config.toml
encoder_arch = "convnext_v2"
model = "image autoencoder"
dataset = "aerial photos of the United States (SatlasPretrain)"
train_examples = 50862
image_size = 48
crop_scale_min = 0.7
horizontal_flip = true
translate = 0.12
rotation_deg = 5
bottleneck = "plain"
downsampling_factor = 4
encoder_isotropic = false
encoder_norm = "layernorm"
encoder_activation = "gelu"
encoder_mlp_ratio = 3
encoder_inner_norm = false
encoder_patch_size = [2, 2]
encoder_depths = [8, 8]
encoder_widths = [64, 128]
encoder_kernel_size = 3
loss = "mse"
latent_channels = 4
decoder_norm = "groupnorm"
decoder_activation = "relu"
decoder_weight_standardization = false
decoder_widths = [48, 96, 96]
decoder_blocks_per_level = 2
decoder_block = "plain"
decoder_attention = true
decoder_upsampling = "pixel_shuffle"
init = "torch_default"
residual_init = "scaled_by_depth"
optimizer = "soap"
beta2 = 0.95
lr = 0.0019
beta1 = 0.95
shampoo_beta = 0.95
eps = 1e-08
precondition_frequency = 20
max_precond_dim = 1536
one_sided = false
adamw_lr_other_params = 0.0015
grad_clip = 3.0
steps = 8000
batch_size = 192
epochs = 30.2
lr_schedule = "cosine"
final_lr_fraction = 0.1
warmup_steps = 400
weight_decay = 0.07
adamw_weight_decay_other_params = 0.01
Rows from block 6 of the encoder, named by matrix and row number. Rows with one number belong to one neuron. Each number is 50 + 15 x the weight over its row's rms, rounded and kept within 0 to 99. All counts start at 0. After the name is the row's rms in percent of the matrix's.
# fc1: MLP up (encoder.blocks.6.mlp.fc1.weight, 192x64), inputs 0-63
# fc2: MLP down (encoder.blocks.6.mlp.fc2.weight, 64x192, transposed), outputs 0-63
fc1.113 104:45 49 22 45 69 53 61 44 29 30 50 76 50 35 09 50 56 42 59 54 52 66 42 54 61 71 45 47 68 37 35 57 64 52 46 51 47 39 30 56 34 49 60 07 53 28 61 72 73 51 56 34 45 66 66 79 37 50 35 49 43 52 17 47
fc1.114 104:49 51 92 50 39 57 57 45 62 36 48 31 44 56 32 34 76 74 48 36 33 45 62 42 43 66 38 52 84 42 59 72 62 63 38 86 59 45 31 58 66 58 46 53 39 61 63 34 58 46 22 31 62 26 76 47 50 51 30 27 51 48 49 60
fc1.115 089:49 72 49 61 45 35 14 52 61 44 86 43 48 48 34 10 51 38 55 48 81 34 50 51 49 52 28 63 37 38 55 50 43 48 43 53 37 69 64 65 54 70 46 63 67 50 56 65 45 79 32 56 40 60 48 57 52 40 30 87 54 21 45 56
fc1.116 121:60 27 56 87 70 47 19 54 46 41 70 57 63 39 40 36 37 74 49 51 57 36 56 43 87 28 45 43 36 75 55 45 48 52 53 32 65 35 32 38 44 48 43 82 38 49 58 53 35 73 61 44 56 49 62 43 45 44 75 80 30 51 60 65
fc1.117 096:33 36 40 59 61 51 44 30 30 29 41 34 78 32 38 75 34 83 55 44 59 26 53 48 34 37 51 56 40 36 72 73 25 53 53 41 70 45 46 29 39 31 59 69 65 42 24 41 36 71 67 64 51 54 33 62 57 59 33 29 51 61 59 57
fc1.118 109:62 65 35 33 36 46 67 59 36 58 27 75 63 65 31 51 70 25 63 58 50 49 62 91 84 65 52 45 79 48 42 56 58 47 37 57 39 57 45 51 47 40 59 40 61 28 78 62 22 49 41 59 60 32 59 54 53 63 78 42 37 56 62 37
fc1.119 102:44 51 47 47 24 77 62 80 23 63 60 51 77 22 52 58 30 44 58 57 30 77 45 27 34 27 33 56 43 68 65 34 25 50 61 56 20 48 44 32 69 47 26 47 36 49 48 48 45 51 62 58 29 55 36 57 65 43 45 54 58 58 49 28
fc1.120 096:42 38 35 30 61 49 66 61 56 72 57 46 71 86 38 50 61 48 54 42 65 42 38 66 18 56 43 46 28 67 48 38 75 45 47 44 59 73 69 56 36 63 44 47 58 44 26 36 38 92 61 45 60 26 73 66 48 41 62 69 69 37 46 54
fc1.121 095:36 39 63 38 40 36 28 27 67 68 59 42 68 52 75 49 61 31 61 66 52 30 79 50 39 72 63 55 23 38 52 44 39 73 31 53 47 64 46 37 46 78 44 38 51 44 32 25 25 57 52 23 61 39 39 49 63 43 16 61 51 38 39 43
fc1.122 101:38 40 33 66 38 41 69 41 30 34 82 42 69 45 46 58 53 57 41 48 41 39 41 21 79 49 66 45 37 51 72 66 63 42 46 47 64 48 16 53 41 63 53 71 34 79 49 26 35 48 53 61 44 72 59 27 44 53 44 25 43 68 45 21
fc1.123 075:55 77 73 52 66 51 49 46 43 20 44 42 55 23 50 45 68 45 53 63 65 62 76 64 26 32 39 40 53 34 29 69 53 28 53 57 48 49 61 59 38 76 24 61 51 14 87 47 48 74 46 29 42 57 39 63 56 43 45 32 47 45 44 53
fc1.124 096:51 63 53 37 33 78 65 40 26 53 71 54 75 17 33 39 43 48 64 60 40 43 70 56 53 39 61 67 36 54 76 51 50 63 60 45 46 29 66 35 38 44 51 79 62 70 53 41 69 35 45 70 51 20 40 40 48 54 60 25 20 29 48 49
fc1.125 071:70 38 50 45 39 46 29 57 46 12 34 30 60 70 44 71 41 34 57 48 57 43 54 54 56 21 49 30 37 30 24 51 67 32 61 60 24 54 57 38 49 18 08 52 49 57 60 54 63 55 53 41 62 68 57 64 28 60 34 38 60 38 62 52
fc1.126 115:61 38 51 56 21 48 73 59 59 78 34 34 60 42 34 76 31 17 50 39 42 60 60 56 37 33 55 85 44 49 62 47 38 33 54 48 31 57 34 55 42 35 61 62 71 75 26 51 38 52 31 40 32 32 61 56 77 38 50 31 50 33 45 59
fc1.127 075:48 63 50 42 68 50 58 55 42 51 22 48 63 51 58 42 57 72 39 35 33 67 50 47 74 40 30 87 58 58 40 72 58 47 48 25 45 23 40 57 36 03 71 59 32 57 41 47 39 47 40 69 70 59 54 50 36 51 78 31 38 68 47 43
fc1.128 082:60 55 41 56 36 67 34 52 23 35 32 43 38 30 31 40 50 23 70 54 57 70 19 48 44 78 48 57 56 61 34 56 63 65 43 61 57 49 40 56 45 36 53 73 83 24 80 44 62 89 48 65 45 36 48 24 53 46 51 59 43 54 44 54
fc1.129 086:67 59 51 31 38 54 73 32 55 81 54 50 55 34 49 29 58 40 44 51 35 46 19 44 29 65 45 42 23 25 36 62 42 77 25 48 63 50 27 38 65 66 49 62 46 74 61 70 54 40 57 43 38 38 51 40 62 41 54 10 34 55 35 34
fc1.130 107:47 54 58 43 31 41 68 54 58 39 32 58 33 64 70 62 69 24 66 46 50 29 68 50 38 41 25 75 25 56 33 50 33 79 58 35 59 51 21 53 53 29 41 57 65 50 18 38 55 42 56 19 48 43 46 74 75 53 55 42 51 72 57 49
fc1.131 080:71 51 10 74 52 28 71 47 60 37 53 60 43 35 63 70 33 49 38 49 45 48 34 50 74 50 54 66 59 25 52 42 41 59 60 39 30 27 39 54 53 45 86 30 42 48 56 56 40 49 73 78 85 57 27 53 37 46 55 50 60 53 40 35
fc1.132 113:61 64 48 70 46 31 70 51 52 27 52 52 61 43 20 51 57 56 24 35 65 36 50 40 66 49 30 41 41 66 58 62 40 74 63 35 30 38 60 48 48 61 47 69 53 52 30 55 59 48 16 34 40 46 58 39 67 75 30 60 71 08 33 43
fc1.133 100:56 55 37 22 85 60 62 49 61 43 21 67 45 38 58 25 80 51 60 64 32 41 50 40 55 11 42 56 48 25 31 64 60 45 50 63 30 47 56 50 25 29 38 44 54 60 22 56 30 50 37 42 65 21 43 51 57 56 59 56 49 68 56 47
fc1.134 086:56 53 56 43 50 50 55 58 66 64 28 27 54 57 37 56 40 62 63 56 55 53 56 40 58 58 86 51 55 43 44 48 39 57 71 99 60 16 42 55 30 48 16 77 43 57 72 76 66 33 67 42 48 45 46 31 49 40 52 41 44 62 46 41
fc1.135 110:54 40 36 60 34 24 41 32 64 43 46 49 43 49 28 23 37 68 65 57 25 25 91 51 74 55 48 51 33 62 38 57 51 38 59 59 51 25 57 68 50 69 39 53 35 72 68 33 57 61 72 34 33 57 36 35 56 57 40 66 64 32 59 69
fc2.113 117:44 44 29 36 20 49 47 53 25 41 31 73 69 26 35 69 62 58 32 44 43 60 53 78 56 70 63 56 45 42 60 42 45 70 52 47 59 45 34 33 66 28 39 50 53 50 66 68 38 17 55 65 26 50 44 42 29 66 45 18 34 26 54 42
fc2.114 103:36 50 55 58 55 70 67 24 76 44 35 50 42 38 32 49 49 72 72 35 66 37 52 48 61 68 33 55 40 52 42 50 63 47 34 53 42 50 62 28 85 36 53 48 43 37 64 48 31 48 47 45 57 37 99 63 82 57 42 27 41 58 28 40
fc2.115 079:65 71 46 52 49 56 49 63 30 61 61 28 30 51 33 35 56 13 23 43 40 31 43 39 47 38 52 29 41 48 52 39 59 21 43 69 40 41 46 59 61 63 46 47 61 91 63 29 54 64 42 60 65 52 47 83 71 28 40 53 33 60 33 41
fc2.116 119:61 71 86 36 55 35 41 69 34 26 67 33 52 55 66 48 65 27 83 82 26 66 61 47 61 51 71 52 49 57 67 59 37 63 28 53 53 67 54 57 24 46 42 58 54 57 72 45 41 40 62 44 73 43 42 47 56 67 66 57 57 75 50 35
fc2.117 090:50 76 56 49 80 68 54 58 65 48 57 39 61 54 38 58 41 61 59 59 40 65 22 65 36 58 52 66 36 34 40 57 37 36 39 34 67 63 47 52 34 50 76 38 31 62 66 48 72 50 58 55 51 65 38 68 79 67 88 53 27 66 29 76
fc2.118 099:59 36 37 52 49 66 29 35 27 46 51 48 62 54 59 44 17 35 80 44 77 56 57 42 33 82 61 70 61 63 31 61 52 53 49 37 55 74 44 26 35 67 62 48 45 48 25 61 75 29 48 56 35 44 53 30 33 38 49 75 37 58 51 29
fc2.119 096:54 38 69 58 62 34 61 32 32 69 54 21 56 61 69 41 33 47 51 69 42 33 55 59 44 23 41 29 47 56 47 78 40 34 37 74 53 68 52 51 69 39 50 74 51 14 21 53 64 65 38 55 39 48 41 68 69 50 24 69 51 42 56 31
fc2.120 090:61 66 46 40 66 36 69 60 76 59 46 46 31 36 47 66 54 58 57 45 66 29 43 44 83 22 40 61 68 36 37 65 56 40 44 65 14 71 62 50 32 49 53 24 52 62 46 11 30 50 60 28 65 55 44 56 65 72 65 59 51 52 42 52
fc2.121 092:65 34 10 58 45 55 56 51 38 43 71 72 48 52 53 39 30 67 47 37 73 18 53 81 73 70 42 52 58 64 33 58 44 43 46 50 47 60 62 59 36 74 60 83 39 54 59 28 51 49 51 43 47 22 34 51 60 60 25 33 49 40 38 30
fc2.122 087:51 39 63 36 63 57 24 54 55 59 79 35 22 53 36 68 46 37 34 47 45 49 18 56 47 26 47 60 26 47 75 53 33 63 49 50 65 61 65 65 42 75 50 46 52 56 44 37 30 50 43 30 49 17 60 59 50 26 44 23 22 68 68 62
fc2.123 078:66 84 72 43 49 72 77 50 29 82 77 39 69 47 46 57 66 36 45 42 48 46 60 59 48 42 32 72 56 69 43 47 54 75 46 38 44 38 71 33 38 72 39 46 72 67 42 50 28 67 32 54 47 53 61 66 43 62 34 54 51 39 54 19
fc2.124 106:49 51 57 69 42 65 42 46 21 35 54 55 43 53 64 50 33 55 30 61 20 27 46 55 47 38 30 58 44 38 26 37 62 38 56 41 75 68 59 41 67 46 63 28 51 31 60 40 99 44 62 47 58 33 20 43 39 57 41 75 52 59 26 53
fc2.125 089:70 51 73 45 68 57 53 67 42 34 44 59 63 44 40 46 77 56 38 50 40 54 58 69 62 44 79 77 33 49 63 39 37 59 36 36 46 83 46 30 67 54 73 50 45 56 31 53 19 54 59 79 53 43 49 80 22 72 53 64 62 36 50 38
fc2.126 114:65 27 64 31 37 62 65 47 60 39 47 60 55 55 68 32 36 25 32 47 60 59 56 34 70 57 59 37 37 38 31 29 67 79 53 50 46 32 72 34 29 44 65 60 31 53 42 27 73 54 45 38 54 35 67 70 40 53 43 71 64 10 60 55
fc2.127 074:62 53 43 60 51 44 45 23 45 61 78 67 48 47 51 33 43 35 47 22 71 53 62 75 58 59 14 57 42 53 32 50 30 59 86 55 81 57 27 70 80 56 47 37 36 51 62 34 69 37 46 19 50 47 51 40 41 38 59 43 51 65 45 46
fc2.128 088:51 44 66 46 50 64 53 54 39 56 51 11 66 63 63 50 64 44 39 47 47 73 19 36 38 21 48 34 59 63 29 67 73 61 25 50 58 85 58 37 58 42 48 48 56 56 32 48 31 43 41 60 25 49 53 40 24 18 36 65 66 34 48 55
fc2.129 084:53 48 49 43 36 58 41 69 55 27 55 48 46 57 35 56 72 58 39 39 40 75 57 79 48 42 57 48 59 76 65 71 75 56 71 50 70 53 56 53 36 50 31 27 44 19 72 57 53 31 52 68 28 42 34 77 53 20 63 45 47 46 82 65
fc2.130 114:54 32 48 45 45 48 50 35 65 28 62 41 36 38 62 47 22 45 48 53 67 53 27 60 68 51 64 58 54 66 63 82 53 45 53 52 54 43 66 28 23 11 81 34 41 85 30 52 61 73 72 46 47 53 44 30 64 65 47 65 54 40 48 66
fc2.131 079:55 55 37 43 62 36 31 44 76 34 25 45 42 45 28 52 69 80 51 59 60 66 68 75 27 50 61 41 59 46 70 48 85 41 45 34 62 46 49 57 42 27 49 65 63 44 83 74 49 64 51 75 50 53 58 37 72 80 57 45 45 51 62 59
fc2.132 114:57 45 40 49 68 70 52 39 35 60 60 47 32 39 55 60 46 46 67 43 66 32 66 47 51 42 39 69 32 43 29 73 33 68 72 72 44 73 32 59 32 51 61 57 52 52 56 76 60 68 27 59 31 41 56 59 56 46 78 67 15 75 32 75
fc2.133 105:19 57 51 79 77 44 54 49 64 55 89 73 27 28 42 62 52 50 60 51 72 74 60 75 54 51 68 45 38 58 44 90 68 49 68 41 53 50 59 49 41 64 43 37 36 48 35 51 44 57 40 36 39 64 41 60 47 78 70 45 63 55 54 39
fc2.134 099:24 74 62 57 61 59 32 30 59 66 45 54 47 57 27 49 56 73 50 65 38 50 44 68 65 61 51 35 66 44 32 39 71 48 58 43 22 29 56 36 38 53 47 42 62 41 70 50 30 48 65 66 14 69 60 25 22 46 74 32 59 50 74 53
fc2.135 098:62 60 39 56 59 29 54 59 90 46 65 53 31 33 51 33 72 67 53 44 80 51 59 71 74 73 54 21 47 48 49 65 27 54 53 49 39 46 66 38 44 37 71 51 63 52 72 37 60 76 49 48 44 62 29 59 65 38 30 75 64 34 59 38