config.yaml
model: "image autoencoder"
dataset: "aerial photos of the United States (SatlasPretrain)"
train_examples: 50862
image_size: 48
crop_scale_min: 0.7
horizontal_flip: true
translate: 0.12
rotation_deg: 5
bottleneck: "plain"
downsampling_factor: 4
encoder_arch: "convnext_v2"
encoder_isotropic: false
encoder_norm: "layernorm"
encoder_activation: "gelu"
encoder_mlp_ratio: 3
encoder_inner_norm: false
encoder_patch_size: [2, 2]
encoder_depths: [8, 8]
encoder_widths: [64, 128]
encoder_kernel_size: 3
loss: "mse"
latent_channels: 4
decoder_norm: "groupnorm"
decoder_activation: "relu"
decoder_weight_standardization: false
decoder_widths: [48, 96, 96]
decoder_blocks_per_level: 2
decoder_block: "plain"
decoder_attention: true
decoder_upsampling: "pixel_shuffle"
init: "torch_default"
residual_init: "scaled_by_depth"
optimizer: "soap"
beta2: 0.95
lr: 0.0019
beta1: 0.95
shampoo_beta: 0.95
eps: 1e-08
precondition_frequency: 20
max_precond_dim: 1536
one_sided: false
adamw_lr_other_params: 0.0015
grad_clip: 3.0
steps: 8000
batch_size: 192
epochs: 30.2
lr_schedule: "cosine"
final_lr_fraction: 0.1
warmup_steps: 400
weight_decay: 0.07
adamw_weight_decay_other_params: 0.01
Rows from block 12 of the encoder, named by matrix and row number. Rows with one number belong to one neuron. Each number is 500 + 40 x the weight over its row's rms, rounded and kept within 0 to 999. All counts start at 0. Numbers have three digits each. After the name is the row's rms in percent of the matrix's.
# fc1: MLP up (encoder.blocks.12.mlp.fc1.weight, 384x128), inputs 0-127
# fc2: MLP down (encoder.blocks.12.mlp.fc2.weight, 128x384, transposed), outputs 0-127
fc1.174 085:590510498410566476455535572522404557514468442491482507483556479526535519468566525506489544538459531560500436565540462476481425493499568531477510432460445529430446505442502489456577528504495474445518429484434501516507547484538506463481473533395537484499476494482466487499511515466514459478494513541555495515500503501549512489470487624504557478511522463471445550492471516473549494494501
fc2.174 093:491539536499514497486491549442537557544474466474507463520553494587578494504521515455547502554485481526472516542535484463492472479569433479530504553402557513502478549548536530475485543450453486480514541430500490453491423501467419540531550523509516561445535458422533448438459525531524510478492511447491542506546527487544571497485467470530524515533492480471546413499584423512421453529516
fc1.175 111:495484490468531499465453497552428546483466518435448510537474539449580427445476419490522511467477519521498479523440433479453497508498462526527574467471522522486559507538547495518521543496548451557520493479555527452458546597437533586507473525464437465398470456453424495512524502513466564536512506554513527524473545494430545460457524505503542493439500552472526579489482502503448508486470
fc2.175 092:444476464517439485521420423558537414481465598469460479489553503526512475507559460521489489425489448502509501505445495501513423480516553469537510546450462521444462525420526476477508406512498468520505526417573508510537511473458509408505496546487473474461458447498478533517517476513496489505533439568485528461457536462552446464526434539498509480511478449543518476483440557500504508473401
fc1.176 118:516522466537469451492581556482498531487547521522511522542574515488561450449463486522502496596527505510500551607410519545508506451530451486473532446475508501528446452534495494414493518457569575420512484506560511533473493486523506528508485508551531464536509556569509492512490444458536490472579509459469480460561514572480468489551438439522435540494540486510520542520515544574473452525462
fc2.176 092:561467533530445476499453558521517561453433450570496506499472549520536504485528530393525470447545542513526479458493474497529543373450520522506493548499526542499537527468564463415467501557516497509503527501467493499521465579516602493462521485527551493522550517440459533492451442548535466597465542499485549525526548566494486521511484547514500564531462493424519496476468455485495547535507
fc1.177 103:480522589537482505521422519489565529442490526489510451464481472455506467506501511511471410428470442428487534511440470448493425460569464509488535497424555528542529489581556511455466561488485479520496505563517488545445519428465454441526574517449450472435472525509503474519501501494482491551487523509462546507415505502436514499486492513519490530583436493436515537495491458568459452448523
fc2.177 102:458465541578398503402538493480575493498458520455521538475535426453512470508499487496452472536448574503507531430481460528505491508488543487464524438450485517482583503469554456413487517573545535493506582539496488536511545503479412451594488526463574504510550533542551486521469495503445511513455487479518528508524542558493481463509545499498529527496499544459503521519498582475534449570478
fc1.178 085:487466452496498463470509428462492532508428491589581502534493590521457480513449515494481428474498514459483506499560515457578521456486497459466534505551530383416483494477456532527528487502460556487532488508507532484518536428525475501525421453451532500496522456476505496448463473492539604528427449471410420530484463484489522507467506509554494473492509495554480513476464459434545498560454
fc2.178 096:494460524575542544484531518563474504451472465490595561522485487512479552536499475564490520429476484487462477521497546488472489524575501610584509488617480533456467470496425469509502482489505541466538527526477539536467479480474455494497484450494515478435490530493510514511502530503531522422447592544479470545500484520609459479434472526542508450456507534438531468495427517515553460447532
fc1.179 090:567510562469511507511520459494563559477510475526510494445547481532525509497544531502491496461528409482507526528544460453441474465480440570435490532474448440420523487489509478499424574488480443547547469469517516489461497460456415527505472582522517502421559569470456569497543478490387466540500464502531563556482509486530477478518502490511541443492488519525533495553422466497431510543477
fc2.179 093:436506490468468500409510474471552507448590508418482507501518535515512498573509593554467555475487552475471503540509434491529494525436513470491508554464578566490478489571462507578506530545522536496553491448533528518459482514512452550512534422576571466523396530472472435510488513561493495490503506533492501493497547498459479515447491496490543522483465524535524552493607522474543559476464
fc1.180 093:496535472475479499510504554469549495408496475502525531519525490527563506528498543533489444521486477555521505514522541509497515441542466465529495521506445457504458406521523508469437509427518508531476445454470417492550495590486444520509479502537550548518521501530547490482524433545500506467491530529390590503573510508552474520536478454488598430524515466440516548571496492460483493401427
fc2.180 086:547500535473449551485528513553512497496501540524530518486499483544482514445618462645499509485449524497513499468450431506437462445512517456445479509490561452476439508468571537529492523468490451506510496453464476512441528465512453504570587489493554476483492539541522489526506521506443544548424496514517487482572520431510418520544525497466519532527485565558489471464437516565450436506500
fc1.181 099:438445470534406467459474493490482441551474543503482470473488526534467502505482502523517447514559480465569467561487536510485518500487590501599517434491485546566458519500533503487538442566526497530527515516503490469540501495543413524550477519462431538499555549393510501532585426531519528435520504486505487543496469439528521506582540525474468477506519518583528511555531468530553540559467
fc2.181 093:572548520509551614486462538532505467496541552444425486409494496443523532490497488540458498457535465440450386491562553472519536561521470505532516477533458566587467482493491476520495563509530534451489486528487495486535523503519478537450522483549527511480495485455519519562432530512471439520570503488437432478467529499607484444520440508483492430514533488520566511488471470536503480512478
fc1.182 099:495525471463460498479476502405454518545540521536507459470481524542460491572469479489526525564541497485460473532567490428491474558569562496498504467419495476552513492495537493512524505464474468436405483518427537493502507501516440455493526473533489526409509571501459539529583503458430451493492507476497553511523497459553418578482498505553537545527435506488519522567426506544547461514575
fc2.182 102:526495466506525535439535478587473486430494488518459480486499541442481456443487489444518536527473502505490532527533543529565475510466529570533501510463511524478524472521528561474576503515500465531495483481521547448503488492589421496466471541516522520541456461531605472493478524427540495505565516448412561464504465579443451527424452533482547501492465458462499567573532411441515534493462
fc1.183 114:474458443439577496441516458518507520478550512488456511525541483441569495502521552540572578539453474548487544509553478486532541452535473491508500463462501456533504475494511419518474496525512528435511525497479528396514465462454497501486445471508561476456543505490490480476532494419494583585555438524508438547483518516499568545493483525467527543543487438433494561502470451479394451491538
fc2.183 116:548504514526502517433494600445406503480521486423524502494499511514609503431514505479441494504458573424481503489514463442529527530473546459461512503514464481480475464516466488484440460531482546455554494489473425503471495516507460556449487504496516455501498518489610437521484592472505469526575578473525493474447554525500485562457537458494525578507482487533518473523458569536458428516504
fc1.184 100:553500562488504589506499480469508513529544516444469452443505508431496496516535503432487471473475414409549490545523579511452496558504520453508421495481491586504549496590606539498546560505478506542469492468480516514468517471513573464444515465490571521439493505501509456466491511481481448517534447477491535475396463493434551516471488521498471533458449533494470489464465559562463502531531
fc2.184 107:502490564477500517452518437455549471506546465518468509526468520468529524518529498470562454433461554459463499518443553458580527533448489557476475537536521494585600497563572530425466514481516497471540542378469503515458471458508593486524458542513513453520482481481521530527505526458496467482523472447522517463468545467403528491454464472454536567549527498520567460560508490482473513542503
fc1.185 105:490554488528563516521537568516564418469464589549490541453533494529494461517468521520521469491444546525556500493492492450472543551485439461475456519544512516565525515432528482452445518524488503468525483420454507477436467533498554475491516512452478494550502512450535470461515508540522490454565484481492538494487557475479543432524527520529489387538491495403429451565439440501592502530528
fc2.185 092:502502485498584531475526463482584483541522543504494518456513527452425468486432524477484542479475511479533524492537524513533449487544534555440489499496520485581521462396497501470431558550497579579503516494448516522568460544472526456458540405474497447512528547463524517489485531525471545549485551418481558442467521483470538466447508477427450475459539528572516482509531501511475578459452
fc1.186 090:493509454495492515497480531512432478511574531559445508498522422490538478527465476471444485496457543498489460451549478536518522419518467461480544475590508517571548462442450469458459470463595479475469533493486503460463477457508492576390498468475515478511447485456395414555495463495551525482430561485500498529562483524498522487528453498470581566452481463547487484487481473454507458517526
fc2.186 092:373490428510569456497449496537474516474488464558482528449491449558529426520496457543526378496468471552460521528527500424509518470525505541546535451517515477495514489437452504480559495511519431572505520459532493444490514573444526495480554488478466521464535539529436486514530563483505514518485454452506486570454474473501429505522482497523528508541525506443518558497428426546486562473463
fc1.188 095:487507494485450535489499496511422468473449484547499539488496501480523582500481497461498471516527476561496504542468540528523451490545454558480554539465516497555461468516546505500469513440480549487558555559525497428538527677506574550484501520504520463501488553496469542494497507525488470518418575478524492457504512470521421475449457466430487574526493444497524549429558498519484590465501
fc2.188 098:534485454483464480517527452554574472480433506486521421483542455468510479450491432565482544524541516508562495497555467557474522540548489556484520449549499456444477525481551511508517512542489552546477526538541456499526506383513516547547534525450418499483457502539507524540468440520569460449513538480484507550462494528549428488621453496472482545480513497512418546441432492466466484508490
fc1.189 112:552565442506479517579500516523518495484528531557490570463484466462528540514499522527430466470482567472467463470451548485460516554594515491439503461497489469510540509493486401537575466486480533458469508512479510595450377459485446520443509481487466525473531546531468560480468553454517543455518430572524432525489497511498427477523483533465511474504504578492526548553505497477515441538503
fc2.189 092:523529466441612512504561466483542502470480515504572508471455510484481496466517503375520468496554476536495567482521503484489520544546474476421484487531453570570567438452540451534504550498522561546450535592484475502532500536534422550482473578482516528495430472480488523452493560475520525432498559499510513506547482542486485531479518510469521567488527495408485460504517486526542495559554
fc1.190 068:447501506434514589474521430465515441469500494562524454456457583481485510505580506455522473532555432535516502450472513438490500520441519542538501517512514493480490501513442455472472472600585516506538448505553527527512524451485505476530496484485564493495561512498542501531563527560521493561527408532473475462467503428458536542517501430465498488455522550536580486451573544500490583475495
fc2.190 077:575416528445541487474448516468506441490467546515525495525538469543463484541502500503549490495556555513505497517517452604482498535387527495575491556445541502479455509450476428485509474498520536451568471483489492546487488510472554492477506402472533435445528548472476553529480488523433520454499417494540577467488522472459458511507547448527508565485568466460509460431501536537521450487527
fc1.191 098:529531438473513492480526546543596492426498473502542532560549510464565528574484535458474523418578433487467490517465460477516489501563549556456552512466503456528502525502479541530422485444530565494522503505498549470492536460484514528507522534405493503519476473473505536455506491510496522569476519460497485547531500527515528550475428457485496547518398481494493540459489537564371421497516
fc2.191 086:466489524514362483444432548526558490501443474445491496484484492429450475528490453528515548439489472526502482474474514503422549511405464533475499434552493532507561468440480454491559451576512482516500561484510496566450477441524557547468571462467502460545542533457493501480494435469540478486522509533523533503432509539467603417511516508461463541495510532456490508439499527483508487487517
fc1.192 096:496467461465572504539434412481518410540490431551508460419453495544540485440448481507476510492451475447452543520475461530486529537531511494478516559501511484491575451424441544547550451383508534481481566488477485474479493508459556485500462545479579470480491486509553459509461492407559486507451458502502506515506474461519555457509479491494416544541510533491468478557515545528478470530447
fc2.192 141:521565527491537466503517462448463534527570433473523534531457525485530507420535468593478468472457503509438472501522509473473501516554544530466482451513512473490543498460528542531489451549519490509499534582529500472534520490507595509496477509495524517543464478496502486480495567487564495507463665438499403547488501522505496486526458492494425569525534498483516360518515452505484549491467
fc1.193 102:516512508498526420506458421479564440434473485508447416521522558526460547478486493517547454499455536517453521496491473523558503429460502534484463572463509448468516539488503475527505557470485443466549504484504526499500546417473529453502476531520539548524516506505502454424462484493482499475510470542572467521486467507587567492460555445490580507603432495400552507465492444470455557487511
fc2.193 110:490522510484419512443535545480450549495500424465474551472589551506540492471448460584477492441501544460463529497434390464526532492485506473441490404451435516497511509484514506449501433498506538490511531540512489499425465558499430565533441514529562484503460488516547528467503551463504474573500513529509475491522499527498509455435540507496543507502491468595454463523504484495486382497478
fc1.194 081:449449454432431476498515514492545504540491486486483434444557484507523475512481457491534551486519554571481549541438490474486492545512472527542576432493470505481474522533405540504499503473445520517570455518523428432464534498518431477523562457437483522514441525472526506491533393558493531547440526525545507487514565517413495484532541435502509568518501501522516477452455478602502531523474
fc2.194 083:536467449461515415576441481490437459533521595487459627460496451516481500437525441505542506472435468477570482501470502500445492516478485448497514522473527494493553497532437467483435534469486456518567488478505477487471530485470531469444507476554497512457484508544475474561455494552464456511433451447546505465515580446443512491514453420490489465423503475461440523477497437475520443497521
fc1.195 087:520495429526524484468512387483426475540558415533540519532462555535492549477521431484521520500439513489436467450554448420523489483506527552438569542508523489554546487476507528501488466493517502515477511483604422480420506513464503553518509524514496501490486564520477468502476568524497519520529479496517530483439531507531449461445528519519559426548519445481419467506427505531468564434483
fc2.195 097:494571504583458452507441520504485496479424443413509475527503478548468523426487474472493455494485496471555496485490488450474502519631559523494477469522534545491502518485486536487503410546490462498477522601573513552597553552476467486471516529499422549486528586498520455487417544556493525440506514536510492467504466493480461487553476504489522467484455467540509559515493474438495557494452
fc1.196 107:453542506488518459481498492539506470533535508488486509503478553500516518467499554519533422476458484561527511478518499478497482467509523471470482511454483501441481514446583414492599441497546585532510462472473525500575569536487421466537460459527528570481427532516480605510476498460486509516485504453560453483538402498492532501473401473549482438505449467428492520472483487528543458556574
fc2.196 111:490582517420566531487555572435512486466431540510445473510459492511543543501514522458475473511533538428489426460478514430538503514454559499521501460497475460469474469469466502562485432491563527464546491471502454498451573538523424486551501615469574461529511565457507491505510522521500471487479496507554494507509514481537461454512504473489473484497499484596605558500414521466486511454485
fc1.197 089:516526499413473440448406461553455451541478500533481550477460542517525510510436455523480443475470517535523500488500520544534448466516488496458565542602482473565438506494442465528518503455414456464541516484587480517480501474495562576468535528532484502565555526458493488573455517446473512477498529521526454544452502598544482483489489451502525477472525444586542485509447449507535504496530
fc2.197 093:440563419527417482492461492572457396487498514515535466532480527503451466474451428529537494496528493548412510521490601488501525532523532466492488439528446492497489486488486472493566532478502502500525477546468515500456487530503535479443501450524484458521383568518509510516520488555505581438428479498515420530484474478529427481536501483457448528569436507446559513540471518549489548508502